From a checkpoint of a small CTC audio transcriber.
Model: 5.79M parameters, waveform 16khz input, arch jasper, norm batchnorm, activation gelu, depths [3, 6, 6], widths [96, 144, 208].
Data: trained on short read English sentences (LibriTTS-R), 26041 training examples, 15.0 epochs.
Rows from block 9 of a small CTC audio transcriber, named by matrix and row number. Rows with one number belong to one channel. Each number is 128 + 24 x the weight over its row's rms, rounded and kept within 0 to 255. All counts start at 0. Numbers have three digits each. After the name is the row's rms in percent of the matrix's.
Before each channel's rows are labels from the 100 clips, of 14976, where the channel reaches its highest value: "top examples" is what is common among them. Only what is clearly more common there than usual is listed. The data: short read English sentences (LibriTTS-R). In brackets: how many of the 100.
# convs0: first width-7 conv (model.blocks.9.convs.0.weight, 208x144x7, each kernel summed), inputs 0-143
# convs1: second width-7 conv (model.blocks.9.convs.1.weight, 208x208x7, transposed, each kernel summed), outputs 0-207

top examples: the word "to" (64); the word "be" (38)
convs0.118 098:168111089105136156103116120142132144097146143109106126080140085131135133111153141147153101093154139154112152112112091173186124143145142119112074115138132139097132101131140131124092146127089111088120155147153083136087145130132124102136085115146135113105148141115126119139163138164103154090141125134100155116151068114126127086123113134126093160148129140141145110113116139165119151119144072179151140157162153092154133090135096101143128
convs1.118 097:108117123170114126138113134152116173102112153130138150131111154140116089107090112179151130150177123162100115131103113125115116113104089130154130115132164132128107175170114129131136109143137150111122118127135174133138084137170133138141125146116127134123089115122138092142171146139127160166124134184143120155148117127117141165075122068143072130159120159112121135174106139155092101111148117118112132137133150138108152109102164102096127165112126101123137137167135113140087178101102090126139076115142122154114159133133146107116161106093153119158118122124178144105153108117147150117131186173164100135152112159119125122093137128181

top examples: the word "to" (42)
convs0.72 095:134122146145134098114129113135162107136110106170122088114113096146170083106171091108076134115129105139115128138169130099175159172145112102151093091110176120156108127172113139087119100179140125125121114115074118134129133112124167150092134121078136122128099113119114124129138149149146092118136142113133152135070150095134092111148053132132156123132121141100124118111143099139119119110120136142149134121151128140124176163143115133114159
convs1.72 080:144135148104121178146078098171153137133131122130154142130145136168131128172102163139096097208133133122106107140134144142117125115118126126142146122141157165116133160121115148141137132113115113120106141107172069094138096102121173112167088156136102137132089153140163166124125133160170141158158161161121127179145110155110083150096130150079138115124067129127166126130138101151112118131151115082108123106135138145146109130100093097147156169161131149109163101121144127117095117096135139172101101122106135114135154166121112100156108147110102139094166109150133114137136124109130116123130157165134143114084137115133122128101161156163

top examples: voice: male (72)
convs0.151 089:156144137112151128127146153127093143151112126134102130162156134091155093091128133189165196123141122094134106138137115135138078089155175149094134135101168136124122171120132120119145134149139129107097119113114167130128107154124140082126137132180108114132074123141114141105177106139140112118119158137122101124071110123144138063120143148126122119119114134121142111124145128132128154125103091173185112109092114164126102104152136154138111
convs1.151 104:142119079136111120121042096123174126125146138129071130175086093097081145113134142135118146138106144134102158134164072120125115121055110124116098129120174109119117159130162162135157145123150123132137136106132099146135107125112150136121151155120130121121122144107147115097121139174152120143122078096131125092084140158116138118114132118100141153122141159094146186115135120121149142156105115152129167126133149087104156108132145155089137159146130106166153125168113125099155090124142136123153138149153174099127147122117134123141121151125160130124116155141110175159135128129083128084121147116148136084112094111158167136139092115099

top examples: the word "to" (34)
convs0.11 093:108069154144066110147141123095093116124127141145118097144119103117171120116140130176179136148148111083115142128108139133151146133132093158077166107138129121127123117141144144094159095089136179160115131162143106087104143133150150120148121133120116101142136116122117153088137095116142150140097095101143107147108082121159119164092143169147127136086117108113134092134089117154131080138159113167134128106111143151130112123086136120103146
convs1.11 083:102170114106120105122125161166112127145101105127154125128132165115169144137127149139146116139101134083117123107121143154129116134102173058121112135082106124152131109149146139136134112097129144157139112134064136129126132119102145134177147107111118109121157122179128135111155106153123106112109154167141123108087105132110115129108140134132097130128083086174123129152135074150111157132119121151101180092073153141080149184132143145112127116108146096125132088110136127106134124144146131128120134114087144170123094107109109146135158135108169101119106178136089089139090134154160086132102147129129124145128157091125169156103103097093

top examples: the word "what" (51)
convs0.93 104:082153137134136145148118120180141147097137117090102142114133086150131060137103158149162161111070100074161099169135128120121120142150124111151132116177154140083164135125136110175123109128123129144100156113135077154102106129152130106156133109117126173140083136131130157133109119142127127125092091157151104105110148137103172104124107115154158178126119130152102111120143138135136148098098121123120112122085135104130140126109109087142120
convs1.93 097:118125070137105113155110123164107126114114100095119122149151124133131112121109134131127097139129112134116126137118120123135161153104097120116151111141117114158130086106119151117188125124133105167153074102142113152069137117119133110073165100146115127144122111190155102164108121158145073102126128136116093156115134132108149086160127131107114138108104149119147170091153100160141151164155141101114126141108143156133132127162134131126110166119201093090090119143113166171125138133132140104081106130128089139149061124094130141193109163150116164116115146154132162116124160122157128136132138172138135149119128122146130105114107157131

top examples: the word "to" (41)
convs0.71 097:111091105083152137161106110109150122106064140125151164106180164147171119124105143176098142137151145132138134107140113145166097154099116108089116139113116117104158094115137152157135110116092119133131138106146139148079124095139120109155099124143124132121111137145146129155168134166129101121125115089119129116141111139168096128142121145152153132129108084135087112113171167140145115140106069123155116132154142104148108114123093116058102
convs1.71 088:150089115176113110107128138140097152094155141096121130094149144142175141122154119164148152102130169115106114129120117137129151152082113119114128118108136091134104078141101132170111096157156092116149111146108133097119108149127072135111094112118122130131158105096101147105142144160139078084134101178132119103130126142144120114082096120088102114119124131149131148181128110134146136157076143148108193143133138115108105148157109138167116174108097130103092124151157124104090115116131134111120134140112101106140149114099133126154128141062103152124104127112107143131121114136178111129142138129166129083147110102061112101126162141128

top examples: the word "what" (61)
convs0.192 095:113179130155127135145106122153132183111097131081135126086136118141099122124132100116120129145137103116136135102157088162125105127135099090115153108144139092144137124141163162130158172125100138117127102117148139105126116157127121131186159129098129118133144108183138103069131148167080127155126141114078126163126139160135116130118127129154094129132116117171154150121137088159084124142092122130128128138104113133158087076096106138114068
convs1.192 091:127145100102101111104140160113106082084174118123176125130096090107147129142108131119100114155108143145126128137127120141098092156133114157121141103165122113125139110162110124173137109115117097179119131157133087101088138159171141133104098156136105100132106125113146134123164095133134136097064102129151127150123102155133128155152081113143118128104102115127128142119161098152126140132134108123145191146122135139106115113138130138139089121156165115149111176098130060146094113165122135106121092139098112126065129083103110112126125113137160150102113149145122151145110126114158132163116160082093112134124083146160137109127166107176